A small contrastive image-text model, trained from scratch.
Model: 64-pixel images, encoder arch coatnet, encoder norm rmsnorm, encoder activation gelu, encoder depths [3, 6, 3], text encoder width 320, text encoder activation swiglu.
Training: soap at rate 0.0015, 4800 steps, batches of 128.
Rows from block 9 of the image encoder, named by matrix and row number. Rows with one number belong to one neuron. Each number is 500 + 40 x the weight over its row's rms, rounded and kept within 0 to 999. All counts start at 0. Numbers have three digits each. After the name is the row's rms in percent of the matrix's.
# fc1: MLP up (encoder.blocks.9.mlp.fc1.weight, 768x192), inputs 96-191
# fc2: MLP down (encoder.blocks.9.mlp.fc2.weight, 192x768, transposed), outputs 96-191
fc1.352 108:471503540373480443464495457475540561578458471500467425504449461531480479485531521481496429373476457533508524446505474488523521520518507429564482436521491548463491507474509543465558521522561436523496535518534443499505471525530545493511503438543486476534510456496441572558517494539493484528
fc2.352 115:495539527479478557554666485486517530475482477477514513473523539501481530504544486479502503507582479543512467517485466527459496512541476460449504527479463524490459509506419551508448491457516520553502474538556511478488482443465533532458432538488513492522443505489434474480509519519512520501
fc1.353 111:527487439520529423501398480474471496474486498575536500473528532439528510594523495470534488527473488518482615472572486458479477399507503476540497537535495468515482479497486518442584473465566476497492525551479468501502422436485486473557469516472456478520554509494521553491498524516478438522
fc2.353 132:519541517465512639511560534534535505520515504520466442517500621462497498511446506478566543498474513533474529534502497531490461478551497457479513518543508510498369507491507499555487505547485515502484516450457503485519497540473490476454518506484514487497382470568486442503486517536499508471
fc1.354 118:503493444460449426503511481512533488501487434541513430446516416488524443505490521460494478425503480510501493475501482512522514523492522417508507422494490526478573469496484544505514493497568505566557492535440436466501526488495539528566484521532474557487549477549495554577483526526517486567
fc2.354 135:514532508507523504543683493460473482503462430503564479465543479539467440535511465507457456490549503574501470475466477501494536466489421427482478459487510501473443530547459555503500480500522525481488502500562494471514458481500541528438496437509496513580419501455435458486508480528535519520
fc1.355 084:444494538508477537530440495526581506502470572520472589495563554552447527484475472525529443599492576564467490434520524500494502480520490532522532497491485517583540482521456525431522556453486552487472486524460446514522454508526454488412514435452486450500424410387494480505428510451504473516
fc2.355 059:504496541501516512537597511485448472481565452514451463491434432472559482456573454502509589474424446425516519528486497474566455542515491468496445519500525454540428486453484442535460473532520500505475403514505537471457539473457509553526453534459517505452510613581428484497558479480423512553
fc1.356 094:513396474456418477455470483431485493534488451423526487517501542404458535473531497571457433468578516514500478562479508522543505502464465484490485516535488565516491497479519580451516493484473502509477457472553489507501543537487515503518537435470505586590507501560567535468517531476472506498
fc2.356 108:514466497468560664497561456510529562518517526509430433579454515524481558526445485491518508531363473449520530498443537537503445541529492518478480473488579509532485500501517468563487482471543509479514484513430534501464481445503544484465504548487521439391399505467436481487447535504520521541
fc1.357 104:504449459527508376532374471508500511495532489486498499573474471512511542484459540510485519515534485478455544531535469530507497455466440544504450547497521533402394517535489481508481494485587467473472477527511443479459522461516600452559521558551467512485517524484494538553518540496540547492
fc2.357 101:552514511487459724508547517531530516565515516520379446495498553507427612490491455533581501525423495520490536511438503497517447582559503533546527518477560544534489522453488499551541546483478510528500479484488505495521483457487511521446537497469514495431425476475484540470474546529496523507
fc1.358 101:497562518564475495484509522549563524527492508409514408505543558497515460500464450540452539493587506511516521464442446518508519515451483525516529413487557540579519516476538512430478512544518452480485523511520543483569512550448471490444520491535474566593529569509554475497498526569477532539
fc2.358 102:530480441482505654505570542517490512559502538518451486519457516552440531474489495439525495498381430495484479522464543512458509487560477506505474530521553530509443453527506485559507493519499456482515530419527513489497498469530532480523477548516527513409370458483478520493475461481513568499
fc1.359 105:523554515477516498521466486493504486533575527490489567490455495521464470518460478496495523479551473467459462525498476543540583518496564510535521516537422535535492554493505457465517575491518470497513537504571506457486495504496497530487495399438516441486446466524506491489477503501554481495
fc2.359 110:597460514500515489477581516501441552485472451519446464521515474506501542522514495487525501543434497524521501457472492467477441527463492532533520503545564474485489447528522529547487521500487517530491478525423499538547508544502499479529474575547454533527424505488458453479522459497497515484
fc1.360 102:531480468518401478530352479581480516457505548537443427446509471432575457457469515500509502499573472496522551488540474417508523454443486513478512469478537498436481537443529487536537458482547455500444544524511470485442502514569557474506486566511544534464618459498483476475499477525510472491
fc2.360 089:422458563517500634436578518451531577439471441527441494564531576493468470522534510513486495497466518559544509520499499509527478561485503497531497493457488489485441454523457474482531498544534514518523448434509521526475552545468513566540508466498545468473517518418479474538543528433561481537
fc1.361 112:468534534480503487439436432535481481521498460476511518578453478480480520514471508512561541526574506504549523496541459554425523467428507539477582510563480477469605478546549425498537499487480483462420469526473477471513478538547522481547490540510500429492591484506515537533520516507559448453
fc2.361 110:594529474473460596536550473475510534504526526475539457470505474476504479521446503529495518516494459522463476495448409464481524609523522480447451501500508502481467548448490558462491558524486495559554475578513532523531497537497513559501513523476472540516317536499488457502542531449537500439
fc1.362 095:489532494478552406493562501495516490486541492506522467524468458452495476431475555533512514454475534416489478504397516478512497500468501496545573484468484562519513474484608490553546560548475501544542499603526491565491544542517449476461515527508503478587495564575526495579547509484495485491
fc2.362 079:543484511492500564565554495482526506458466541535409480503495561535448535581506475476488490472528448451521533495470542507558453513540477487481487487499453500476470527525424469500477472455573532496471457408431518482527456465510516521500508526477457593439392499431472462496421521491497494520
fc1.363 114:459459478489502502540478471561545481522538531487475470485494440480501488550553527497517484547608492464534449545557518513507503451502512523443560461491485498416534518458528458550483613490509551491508510569463562482521441476477540524500594488422534502498500491482551439570507482476511476514
fc2.363 124:532475481510492652429643527503500464469461489474407508458532509544435591465532471482488489461416498514487466531510442565482537532551480519466509501465492453499462420497473501468462487525466518506506502511604480531483506518473573540484469510475519491471489528542451422501549507531456498510
fc1.364 089:531420522398493482549476472504449522486515510453396525527489543464555555486501547530539445495521485502479473485567537476542546545516531477542487457516520568447527494524493449541557455423525471468498439495453500469532522389467533470579498491460466491495527585482555420576493495518372491510
fc2.364 100:544560449484498622490643517504496520536492472480464435427519494516495504516516446501520508511417473462461537502422524551487479459512467505479498483492521532468461465537509507543475536574506516469514453507507525480461496505517502471462518498488480530455419475510394498484454518460464478496
fc1.365 074:512512458501517546535494531534543549464523488503502507479523566496512459488484483558489536507461563479539492455545488502496484455444447501566431504457539520516506578453525506479454473522531507461521576500494469457479555480581459507466549515556490474508457481487536442507454494527499536495
fc2.365 061:495476449502441572456563476449488500591491501455438458489470468512541588513490523479486452487463430556522499531451494532517455534563566492465527484506538490486461442488484508526487518460531480507494421525542567502489457495454495499544505462471459569454433554500475496486466553512493480573
fc1.366 090:560479498532441515591468525555538505555559497488558468507534526577515460481474508449553585518501538450473533501518544488469496547507498542472532498513471547513542461547531548461436495539464467537539509512520493409500491507534526535521457552462522475482501450531446509476467496520541471490
fc2.366 077:415509538466499593434484489459474471498481543496391522489488516503447549522474522507482481546425468465561453502474435503504442478491480422466451493495542425491509566426533554524505487479458505499576487504454476499501451459507429503542517457534543503460531544475595478496512530532405567545
fc1.367 105:470495470490508427474499362530515528543568528504546527506471426445567484565498506554516472517544537558498474516472519509508522520464531488444533548476465528550525473499504536573474498468408485544526443554482529427464478495487521517557502542452516477471562482519480500479567477518437525416
fc2.367 104:575509511502522611574545567482486542516518517484382402505492595512507493473484488491569497462473507440489527450399555563527476480519496491518483509509525533436509501446499460531521556530549546526537519453479498500490450512490433481481501467482462541474424526474497498514476492452488459498
fc1.368 095:522461438475530462564482457487547515489459549519494545503515483516507570459444497471496572593536516535504520522483491512431523467568543532557590477575462515470504492546493469480503535493507476457470544535450473473462526419455510493543565495473417459463532480521480546467512543496451545479
fc2.368 098:537529462482483609497631497511489488537514470478425442495499534549437551535527502485503498504419479494451489533501495545581456535464522442492479506527569506550457496488486481558495543457516503501468451520514496474513506482544542539479520533499500547506361504476433454474461507519469569507
fc1.369 102:483568570511471536464528496528523492538472525482469533417498454475500523508380515540492488474579457557481477550494470502482534520489479507531492541479501512494499538487459606533473457467486382460426556460505478494524517553479506439508491544529591506476524461540504503529481540577488503480
fc2.369 088:486509452475502560511461553506497482522493562487421487467537621467443599533457494501501484474401488551420489537420518505504427447531475513458481439462470534433443532446462441523464466526449456509487525450544549565504525390479508458477451490488479530419483465489489493503503534511513433460
fc1.370 100:463523407494510523479431454502481448471570519511529473507429423499485480495504432550504500413565495565522489508530426474418553547507501471447533428441495552474499513484508514461469558521530508484535570525527459479525529499545544526469480530529503559543536480492522511551505602540475499557
fc2.370 103:552525513507486502582621524499447551490505455500536466433578481562512436519430495547536483514480533465449503468547501574517491441431475491526479546468483477477380480532504530505477487529512500515497478386522471460468492527495485514420524481514489507508506529507493468495438482543500507459
fc1.371 103:431592415471418407516472524496482501424498470514466434507506536481505533482507529492458523493521489557490612571599474424490520444480534511465531475511545531462477489545490469497486556519497519478535488502489475481464516455548521548490455523487484530468579471542493526486511500533526502456
fc2.371 081:554429504480481670477566504501550539523478519555459464516552521481444480490544498516532492558487514527471465539490492551486510564492533493516532468510545514513478492494496499565511532491506506447493509482533513538502502522502515489426483563514520500491378453513439554464430541551520520511
fc1.372 107:513451459507540494490403504498511500461413519476481494513515454503494473446596498515441549524502533471533572493547488473532542419522467474526535453461500481452478490563584438530529542520514541468533460570547490562441518442472492454534433509495527476519558520480457389510542467514482464471
fc2.372 141:522468488528529506474500505544501547520571535503472534481488587521461699509472513505488523494442495530468522497501536542549514483545483485506475510498487452475517479499480454492465437427483509532501555409403458528491483440503459473440511502510478452396594503548434477520523523482463507444
fc1.373 091:552511521442515524448449500542529511424522441511522549442507588508515417471523535456534432508484525489482536462457534478565505519483492490472531496512456520488452527510458538489437417517476463494496487418538511516547489453513532547492413432510511545586453468445457526489611513535548540483
fc2.373 092:540535467463499551520619495503491513547475541515525524533474425502554536514515510481609529568368560494507513499418514497449507524593486523461524516529466505558552547439506529517469511522507512443525489548475478503545527459465524534542443513517449501391409497490505529514534509527487552473
fc1.374 096:465531511536532579592499562500524534519484539415482543527567484527522490455491528485446520503514511458470451470493389520386505536503475459555559480496501555516526513492490433508447556503525488378441556489491554490451517528462515557477449505473504469492495489543510499482540556521585504476
fc2.374 086:531439496455480538481555470486488487509484460488370465466468523476463504501541495471569489474441406508482476481453534491570459539571520545470523506506548521521511476475509558563504467496533525531557486585523531529536526511478548506533495518473490522534354492463482535509528483506467531515
fc1.375 101:486477459503462461465517517485499496458540502521479473498488477450507518455489549493502533411532517539550431536504466482528461503421550522506469529508502485543489547516511522523504544554545524440453586484450480487515541586442508442535570515428461390512554488461522530452460434582546506490
fc2.375 096:592477481460483562424600515475455482486478508498453528476564545576486553491482499471456488585421507462443505559488525517521446468483448499533501512430485465484458518490421533518518465471522495556525514397514455421475473476481478480525483508474527497446426490518442484550496523509470492514
fc1.376 088:433485512509487549491452460532526482527491426472474468445571432456537467546535517501416500580504495459517470407505498530450473464495530514452521552470481513455413516589499524542453539483385517537464520509486444533530446494491473519475449508465559486514536494548466483504557473497476523504
fc2.376 065:549506524468475501484575487494504567477524549508437566546499528553477508511578538484573437455391512473477454525455527553501514445486517465507545426525468476525580475455495491555549526410522514505500531517549549479478492527474430450473496501487488490537462439572516488507494554539577445579
fc1.377 105:457487447520520555494457495533422534499561517507482474495514512502476559466471468534494541538567458516468601511564506517454574378525478516530539459478580484499481481514541449499558505465553441508507510550528592529447538470458542558549422488487460511510463485566554454554487533415499541505
fc2.377 100:541514494432507549552500477522553533524487457462421503540500553475463571492492519443538522482363511530487484512472467526578432569531472509493516514515461569477427488468478471574492502477507512453476513483464495520473440450565510462491521492513568504490407488469470497485452476534492494487
fc1.378 108:493462538473465413490506493461534499460538528490441506518540522478451500448509485415494507449486445515497428518517515443569483449496504475504534443513511469458457495515474559463525523486458442443474545465445498468443504489470525537544488497549489471516592519458496529449524430470457521444
fc2.378 093:571506427494512652426575486499449523570491504491484406515490548537503525490497507549521509506396521509509579538430463526508428564583450462507476558427515498523513512454467495561500452541531488551503562456536494507513458454459517491460497544465518500442356482483463473512440562476497509549
fc1.379 107:528629526464547455494393492497509553494547484484556534519464511516489474501479545529531480537493496513511465511417507439468518445538569569513496494548487476448463573497434569473491452479496420514409478519521510520516565472547501506478394474501537477528498417484447511502565520515540524515
fc2.379 121:472583520474426513438541491548500533561534504476492488478463533467502503463511515497570487529417494552520555501399507476479544565500540496541550526489496453530585508483499452492433488399496497463500517496423505512500495530485503549545493537500511465424387486519546495531618428516497556492
fc1.380 116:502514565430499491513492529517542476476491512532508532438491500435482428502557479457511500489435489439455487475434544488520535507491529492485552537492495470482507472445451456416436528540484515491526439513479515517537500537497504542552523401479527488593464496516441535594526509524518446484
fc2.380 140:500489472531512584478575440495516502477513508519560579474464510520539564484529514473524505520560448460579538505408473494520487428604504554469479499461482548496570486502536535521513467399484494531482471543424484497514482456526512538531492518521486554469466535500522535479565486515508513503
fc1.381 103:523547518502570414542532519454542425475487526487524592505456508507500466477565480424490527487490511484527425477482560459536477411479435564510515511513522500501506501492530496503482562464489489540498493509532446479510471438442432463518459509460496468570552561504515512527472557481486476423
fc2.381 106:517496496474459616484588502448530497463469475475463505505456568512565506472519462500493486469437450515464480465441514560543424496415469497440508472424502485502558483492422484516462395550461518504493540431463553492530507538548500509478531471542509531482459496516494480495489545500521486508
fc1.382 092:481478523495500508523485464513501483554466519454486422450498513482440536479535528451440544535427528512445473528445476494517541517521559541511504532449499520524506523498519508445378486554493433473527555558468490432508506572435561578477551492483518535497504531454572523472499502478555518586
fc2.382 109:551495445511485647475596520512474529530538495500403484583484549572478520489501481533528422511459424495511574503472563517542473547510424461513485455515506518496503487455484489565553528472533512496528492480543503526501502465531498422522454558467504481448407511488424484504470523513472537522
fc1.383 078:486468557535526525502450453541545508434543478498491542523543541531513505490412525504552415500510539497477418546489558452455505509433486487481502435478472477444533525502469452507549526496495441536523550537543575514512511553487454472517520425493485487537473452462490418545459527531553426458
fc2.383 068:475460518455456497593495506451468489521529465440549538513443495503492535518526498506479563476473543568468557535535429473452463535531497550520526530577456529519470478382472442430446448505516545479467513454463482518492508469521479539441464501495541486556538488449466523509492489548504475551