From a checkpoint of a small contrastive image-text model: encoder norm rmsnorm.
Rows from block 4 of the text encoder, named by matrix and row number. Each number is 500 + 25 x the weight over its row's rms, rounded and kept within 0 to 999. All counts start at 0. Numbers have three digits each. After the name is the row's rms in percent of the matrix's.
# fc2: MLP down (text_encoder.blocks.4.mlp.fc2.weight, 320x848), inputs 665-759
fc2.10 117:498508504483489501497507533505479514486501490488516507523498534494524500510499499522494520502497507493500499490502453496501509499498508490531512507492512463510479511406477491491460467498511519465496543495492499493522573435503452499496489487552507492484499504522507565480531516495504512
fc2.11 105:491488501496479496501493524501498442486508482496485504479508474473508492517476509518495524482512510414500503514498453497494508496491490505508514471516498468519478501485499519509484372483492543493494539509508491498515541408503441491513500486513485507497507538481488602489504534518497489
fc2.12 123:550497527461503496500511500490488501559475496490480503521498519484495494499469493506469481500503497499495491494494538496496486496502503508506503494521489537525486502419499497527472608512498577503504501502506488503519485504488478495522498487545480506502492518478510504492488478499510494
fc2.13 108:490500485499479502528500491518471551483496517508516503515487560490517509495525517481509511527487494457486486486509455489494501498486507487479501507515507446556510487465529501513484422481498486493489475501510486485512542487512505496468474487461531482504500478518504558495494491497521516
fc2.14 113:499506490521469493503508505514488476477500499504514499474508526509483494492458488498479506491490502520491503497490503496509503504505495487541503497505501526471502509455506530455469636513484458483513518495490502514507514452520457507507521489523500507502524517498496478493531504487484504
fc2.15 094:507485460512486483543507486510501540517496468510510504502495514499477513519511512508531511513479528545511522500482487494512490520524495490495485522497516532463481486492513492505436578521492518511533487473514499487539596461511439496520507525519534489502488497499511367499484483496491517
fc2.16 092:494507489511479483506481493490489462498494508493491509498505529519502512519519498519511508479512508525475500494499492482485509511490488504501508484506496492499479492552508485476509418492493481478491489486505501490524484512505503503518501492419488503510513516478538407492486515493471497
fc2.17 116:509500545518494496511498532503497506528499497502503477512506587505499492515482513499506519494487496488478474496499506513485508499502514507521518484532495508538492514471475484495476494512498542495489525499501499493500508496501484496507503499512503494507510512480461530494493561493498470
fc2.18 080:506465515476519500539494493495467486467528485514501490484497557491509525541490491507466502484502490536493490504482526509510507527490498499477479490503498518512529499459482528474483530518494497488517512517502493525476536509524504483493488463464493483512507511488509576512515504482495470
fc2.19 114:481506494520481499501495515512509519506493502507502504499513476500512513477567510478509496500503504476513520520489488508504486485520515494483502499500509464489508497531502480572512435498504490518478435514497501473500487530514548503484484518513499490515510493510492476502461454502512492
fc2.20 105:539509568474499482486497480483500482558492510506485501500510552490525489496494483530524488490487483572517506510495559478479492490483509495490521529496480491462537493487538492523479482508498590497514515519497486490489397537500502487517523499487491506508500507520464455512528518498497480
fc2.21 089:476505468513520514520489465508507539458514526514533505524525495506516514477494527504544499520493532536481512503517514487504485513509510488513494513483500507500496480533498508513500431485507460493511486504509492513521440492501504493494516505475546505462509476512525420499489479501533507
fc2.22 081:503534516514461510482498496469472478474505516485470471512500529477523504521477495554482497461496502437477531501487480462510489498528517519515489490513500530535495532567460515461487529514475530531491474479496514528481467484498487516505515472484460507475513519488484496506467482522491491
fc2.23 086:459499527527504502480502503481505475443493492518494488480500488505513511497489507488488493495496462548486492503486483529483495498494497517488502517490513492511550490549409506497505621493508439488503533500499488470465498541501522503474495483413514505481500486497509639495514528508468510
fc2.24 115:493480503509486494499493494482499513490501499496498483503486568492475507512464497507496502501509517534492476489499489504500486516498504495511484500505507534472481496498478503465451630520499494499507508469509518506518490483504477504529506469506530488484489529518530516499525528501512490
fc2.25 093:499493522455513533465486504493460543535510498506502510494488501467522499474501478509467482518481488504490490520513510494484475500500506467498478522510491522550507510459544513565485547487479573493513480497503477512526518553483478495498505483593494529505469489491495496512523494485501502
fc2.26 085:552511490513514501488489509482542532542526501490501503504500491496486517483525510519559479492498493483484528457462529525485503492516530492501507514498512506414497497522511458478505594504493496514504466503481521511511485514487529499489494491551492486500507511499468292538472512497512482
fc2.27 107:474498485521490501524511517504512513486484528506504496522510515506484498478484493490507514479523508428476498509515456514525495492494502503517503455506518450442475500506517473546515432500485439509484469509531487498545560406506503523514481482504545495489495484499526488499498545500523516
fc2.28 101:494483516503504487516486479493506468529502513507501463481480579525505510529479501508497491485493494549518499481489516496506517507510514495526496512486503520492494491539466468440506586493487500500503551489492528484451437523483527498511506475439506504493524543480492408518482533498505496
fc2.29 082:474473486481505523503507521490484479467529482511516496482511492498502514474426513508466518504495513501512483513512506482499480522496467480489496526507495502550466496409508524492475514497505489497504541481509502507487539507509480494504490466531504519483511457503515667500547494485510524
fc2.30 092:532495483505474510518485530506490506506497511508502489506509568491490490510480503521517517485516505501491509500491508506499522521489494507513494505516499530517473501477490501477466550486479525513482506515492536487518551441491493512516490506545505501508506503503492576492517525511507494
fc2.31 084:502475532504498486502505498485509497488495502521466499486488499487516499468496515503509461495496511563526495491493573527508506502483495486494512523496497520428503468465511498557488420517510487510503468519495509512466521513493564484499474497421535488502480502490538683498506486511506501
fc2.32 104:480503488525526495517501496498511524531501488513510498495481512529463520493494504486529495484507509509492507496506541512510508511522518507520497517498505499432503532429498497417531630507494429515497479491501521503495496487499497496501487499532503504483528521489484420515481511492499493
fc2.33 091:503497451468495512507471486486502513532503480484501489489498497495536502522514507505507481497488476509503529498493518489477483491521518505491507504493493481465512485641491520408517417495463530502498481516460504495430511563503495504479503504569481494483507493475512416487473457477492506
fc2.34 111:503505557505530510519493474484486487497498510510489481500507455491516492452484487482530503487497480513502496509517544498506503504485493486491499510485488508525505494457494513582512488486508508481497506517510512492501507507498506509484497517547538506490499492504523557503500505501515501
fc2.35 142:474494524532493503466496473506511490484505487502502511496493444497499495500529517469507485511502490483516509505495527511524484506491510503496487517477496494457513495536506506505545379482497428512502523518491502501502418525516535517501491497436474498506486487506509554495501474500494508
fc2.36 103:484510555513512499486501482476505444464500516495491503501501453490506487473487494516487510497484496586486496503506545481526509521492506478503474547508502518502500532433397501550493491497512506534522571509468496520480499489496532487516523481481476497498491506501487651525543522499491491
fc2.37 110:497485518476487484496510506489534499467505515514487501509483438491482508492474504497491499497498515532508510497499512485527503512472520499503492521481494492456497514515491490543491471489509498536519549490473502510481491508487495502510520496491463495497485475503507604523520487496482494
fc2.38 100:530485532480510513518500529504498505511486520497499489524506487510481488488480476529490514509488506544495484514492545487484507497470490491521504497512499524480494504377504502504475639494503544492497511504495496507513545464502480502506523502588523508493507500513468491514499502510503491
fc2.39 079:511505499463496512500521491502483518491494494474507498502478571502484529533433509518479496472482529550480471512517495483489493499497497514517507498497479506513499514494491488479496483528512492500530520509515501511510495477506479501540504502498487508516482501495516516500537506487504479
fc2.40 090:468493482508499484473484471524496535457500507501524503488498481528477506498500503491488500493490522404507504488499502524500475507520497498520506479493494475427487503536559490477509425491500447511486430478510516499514496490519462509505492509515490487472503500479503411514475466501511503
fc2.41 100:509500545508478502515514522482507484540485504490502486511498537505465512526479486500464513487508506503508482489482506500526495481494479502500507491518504518446494486439479496478515609512504524515515511495497518488531537468497519508517509507520486507508529506503478480511501523504505519
fc2.42 096:520507536497488495518486500515486527497495499493511488505474547511491506523507498498484502489478494540490493474524524504490515502502515478515517518502522510494516487517497484364498542502487468484518517473465507521468546497495502504505518486478509481495494522487498412490501545497530497
fc2.43 098:510511524521477505548495518486502526505506497504509489477483544505493499503474491509526501471496491488480516486511498514485502522507479507527489497482511520520492518563470486451485566516500467506490509485497507483466592441513463508512511488576480506504526512517499419509536514487503505
fc2.44 074:504498517467531512487491493473524528493488492510500514480496451492526521497480484545487496493521503464514488520512540493502485520499486504491516492515464539573534486475504538570444596506510554493485449485478502483484478546486503476488515496519480507495474497503518518525457430490520512
fc2.45 117:477511525518493511495488496505510505503489494506508502512497555494497495515491498484518489493498505498492476517487470514497487504509519514522507496530500519521492515529462501514455609522507481502505485495521508502531452476495461503503514489527502497509505516493480427489514488484508489
fc2.46 109:519477491480503512505517497493475521508503505492468485489500593489491514494489501487493494501497484527494476515493528501510481493494495494473504507522502496499525494441548499500477554497506544490505439511506480477481474540497543506495485515506511507501498479505488513499501493482487510
fc2.47 103:517503511487471518483500514517466523540504494496511504486480544493491490534523508481488500511492482421500499482490470499503505493509525484478515495547514505466509484555536501313504528497495512497464449509483489509483503573528524523467506515516521502496487516493481392497461503506511502
fc2.48 099:507505492502479502482499476516464510527489480486510499509513541506503500516486503441496466512533483449488500507499473500472479501512519534512496451491491497565506498497514519444506574491489469475478491488518506498501404527491442491497498520557477521520500504513509348474489479509488500
fc2.49 093:481507504480502503481492501486495478480486486491474491459486481502519488496489487548492495488500493495486521522504491515508498501496495507511504485497494534495514498494520521538466534514508514510519528497467486491500534512497464514531498471502481494514487494517516635495544498483492489
fc2.50 106:478497485522481506516505498526507495495482494508512493487509517516507531538517499489510500507515489461484488511489490514484496488496481503484504465497504509464483475541560491486537463497491449496489470501523511501521527459498519510495502507469541514497528497492510357493489512495479493
fc2.51 097:460506524536494515486478500506518493489497482509522520472514504499515489495502511486509530506509491415506506508523515537478521511487473491508497491511498508532534493457490536478526399499529434501460515504516477506528456440502518506483480501453491509494495492505489616497506536514489494
fc2.52 075:542526511511495479483505500499536492480516521471485501487481553483492518519517512541507503478469482523483503530498463527508512513501486491509502488526528480512491502429461483526519567500508537537522529488490512522481468495499487472524488497450456515493529496503459563511508549501472469
fc2.53 087:483506492521515511467488483510500502501499463488527511499517443512488514492486490523477507491511515424525523497511498479527481487501506517503488479479489477552476537414569494529502572498525494505477468505513516472518475480516475513505537509499463483482514507490503461510487437509515513
fc2.54 101:520517495490521496499500521501492459520497503493471496501495536486515495520521523492517513512512504499487499503497519478482509490484513493514510478502507476527481487492472506455524358482491547472512487509515503530516494477495482489498493491474497499497492508487502417500501495499510491
fc2.55 108:501509478505509515457489486483517513500495503493495514488510484512500491506509485509513490487523502466493499514499527517500484500527513499509502481497522508448482500472483503527510680500508484496474456501530526505528485522496515506507500503588454504492512504509496348500465510510529492
fc2.56 086:482513530501513509522486503502472535497507471495494520484492515515537488508499486491492504507514484456493492494496485493508496501506490491493510492479502502546528468450572517551437545523500504506486459486496498489495513536489461510506479508531514487480508483484488488496478480491511517
fc2.57 109:490492503512504503495492499525493534466508512483509498506501547498506513494506495514504476497497514475485502494509466515470501478505518491503500486524502508502497508516446480521473533508490509499509451485507502482510506477507469489514508490519512500485497498489473510483488489499491512
fc2.58 098:501487494472485493528498506506493520540488483493491519504517505497503496550494484478492501526516505520519507518488494523504507488509494515504508486525505480501502493487504492451468440494470481476513444504516478487512533464508503513487472510521490504529512498501482345478470474501517503
fc2.59 081:476503459494473500493481498510442539489503473501519509483518534501502509491504504515515492513513495517485522518505446491498483481500516509493494487529488478492514476528510506469468464501489507472467423498480508498489519561505503502464486512492528495493483458511514467495460458521504497
fc2.60 101:494517525513491488507487509510495516498498488506506500471494547505505499550508529492500525484509500463485476497491468538499519500480482521505513470490502471512506493476445483449499538497490460484504485498499497496518527471490489512493480508453473489515506519494477398507486519503492483
fc2.61 082:485491488477489507484507504504487547509499507498504496531461521496490494495511518488484508519517504475487459487501460497504465498508514496486505459514516475472483476499473451443522538504496462507503464498499483484505493540503511515497522522459484492506478497489502473491474433499502505
fc2.62 095:500514486512488485494496515524517546501496511502494495486527549520524504502487489516516510493515514495490495516501467520460519493517489502506512493503499496506490479534549523437486574506477514491482465512516507492517589431505480507496508505550530515496517502515473368491474548509510512
fc2.63 100:505503496483509507476491502521462502492505488523489503489521493488511514462468493557463509513503489482507485519489503506468485493476478484505504490513489518495518495369585521480454532506499557498501464497496482496503559503521470510505524516599510508501513489488496601512531484497516507
fc2.64 082:539494474485502511514490537488491544534497484509499534493513498511531522505491493533514528517517495483503539511497509477467504462510476513472534488516493549535488482419507523518475624494508549504486438514463496500492568543479479507469499535537549487506512498504489509494494488490520510
fc2.65 085:522509483503508512482534526528490549498495477500506511513506465497511522474522498500487510513481482555473510511500503501502483516497478494499495510496507471542504507467529514561506435485526501474514502487497489525510550512489495492493497519519478498508511503514486647511508472482506500
fc2.66 103:504501491498505508502498503484505510500503510490494502507501491505510496496512503472472511509513513480499502474510514498504502514498508492484493509501497492498501486579511487510504333485505498497474514497512490499522498482490532517491476487493506480503483506506503525497494527509501487
fc2.67 080:521499552495490501479501498482478502479491481489495478494490456464529490520494496500475489503477486496472507515497470517498485479489519488495485500495506513465503500562538513491479428479477542515510489495495495492523514495524497508525542513544459501516505473478497451488534470498499492
fc2.68 071:514481400489492487536511469516479507541519476513507507508517478489480517478499502472506514531485511450495499498530511483505508505501486499477503516487505492504475494448517484467521429493494501479500493511537488520528542504510529522492501525562495520458510476493521514521511496498485510
fc2.69 111:531512500501517501525504538505494463501514512490486479503512471497502507500486486480505524491518494527483494496519511489507527494480474499502509495483499498510460473475543480467519316511496478490512525512501495506529564446489504489502509483446511501486498481494524524504533529493515502
fc2.70 095:512501484485500493519503498500505490511492516500469485515487551509478513482476500530466485482493494580490491492493537491496488488505502526504498524512480547524494511583492522522489622532509608519511549499473526496449468524494530519496507503519518500488506501520489521491496500500496493
fc2.71 147:458491474496497505478511492512509481467503515489504494508500429498505489497507492461525498508499502484509509493506483496518468507491523500506499503496497469478490502578521503559511317489515455491502511503522497490518441483492500502492472504483501487521498507504513468491504461503504517
fc2.72 128:503503315474478481497490520523464518511481521482491500509488480502517518502509518478491492507513508457488493510510434491501482500502512507505515476506499481526475495462543478526479432519493489484508482505531501493548578470498464503488488509533512501492500493499548473489452478505499510
fc2.73 100:505494485508509481491511489491507499477498507503488479512501516490486515508432476506492488486490486563512499492501514502524494514497509508515477499492505555470506513483486507528469550502495470496518536471498496490511483504507480494543496496498491506506519515507512428484517448498503526
fc2.74 081:488515427493503499520477541494487553469521473478495509504516504471463526501480511554497510494510499522497490490501479504496514502512474506490512488521490526490478491528478507457445561513503498508494436482496516498459581498512496507520526542558494498451499459497472351499485522507503500
fc2.75 093:497512483497488502488493497520512553513501507491512500515483515489489499512502515501475495508469487576503503492489508513500496532489503499499500482527488517531519516508427516521483582527505482506519531503467493509464432554509469506498504490529472497507481495471491507491514460494499489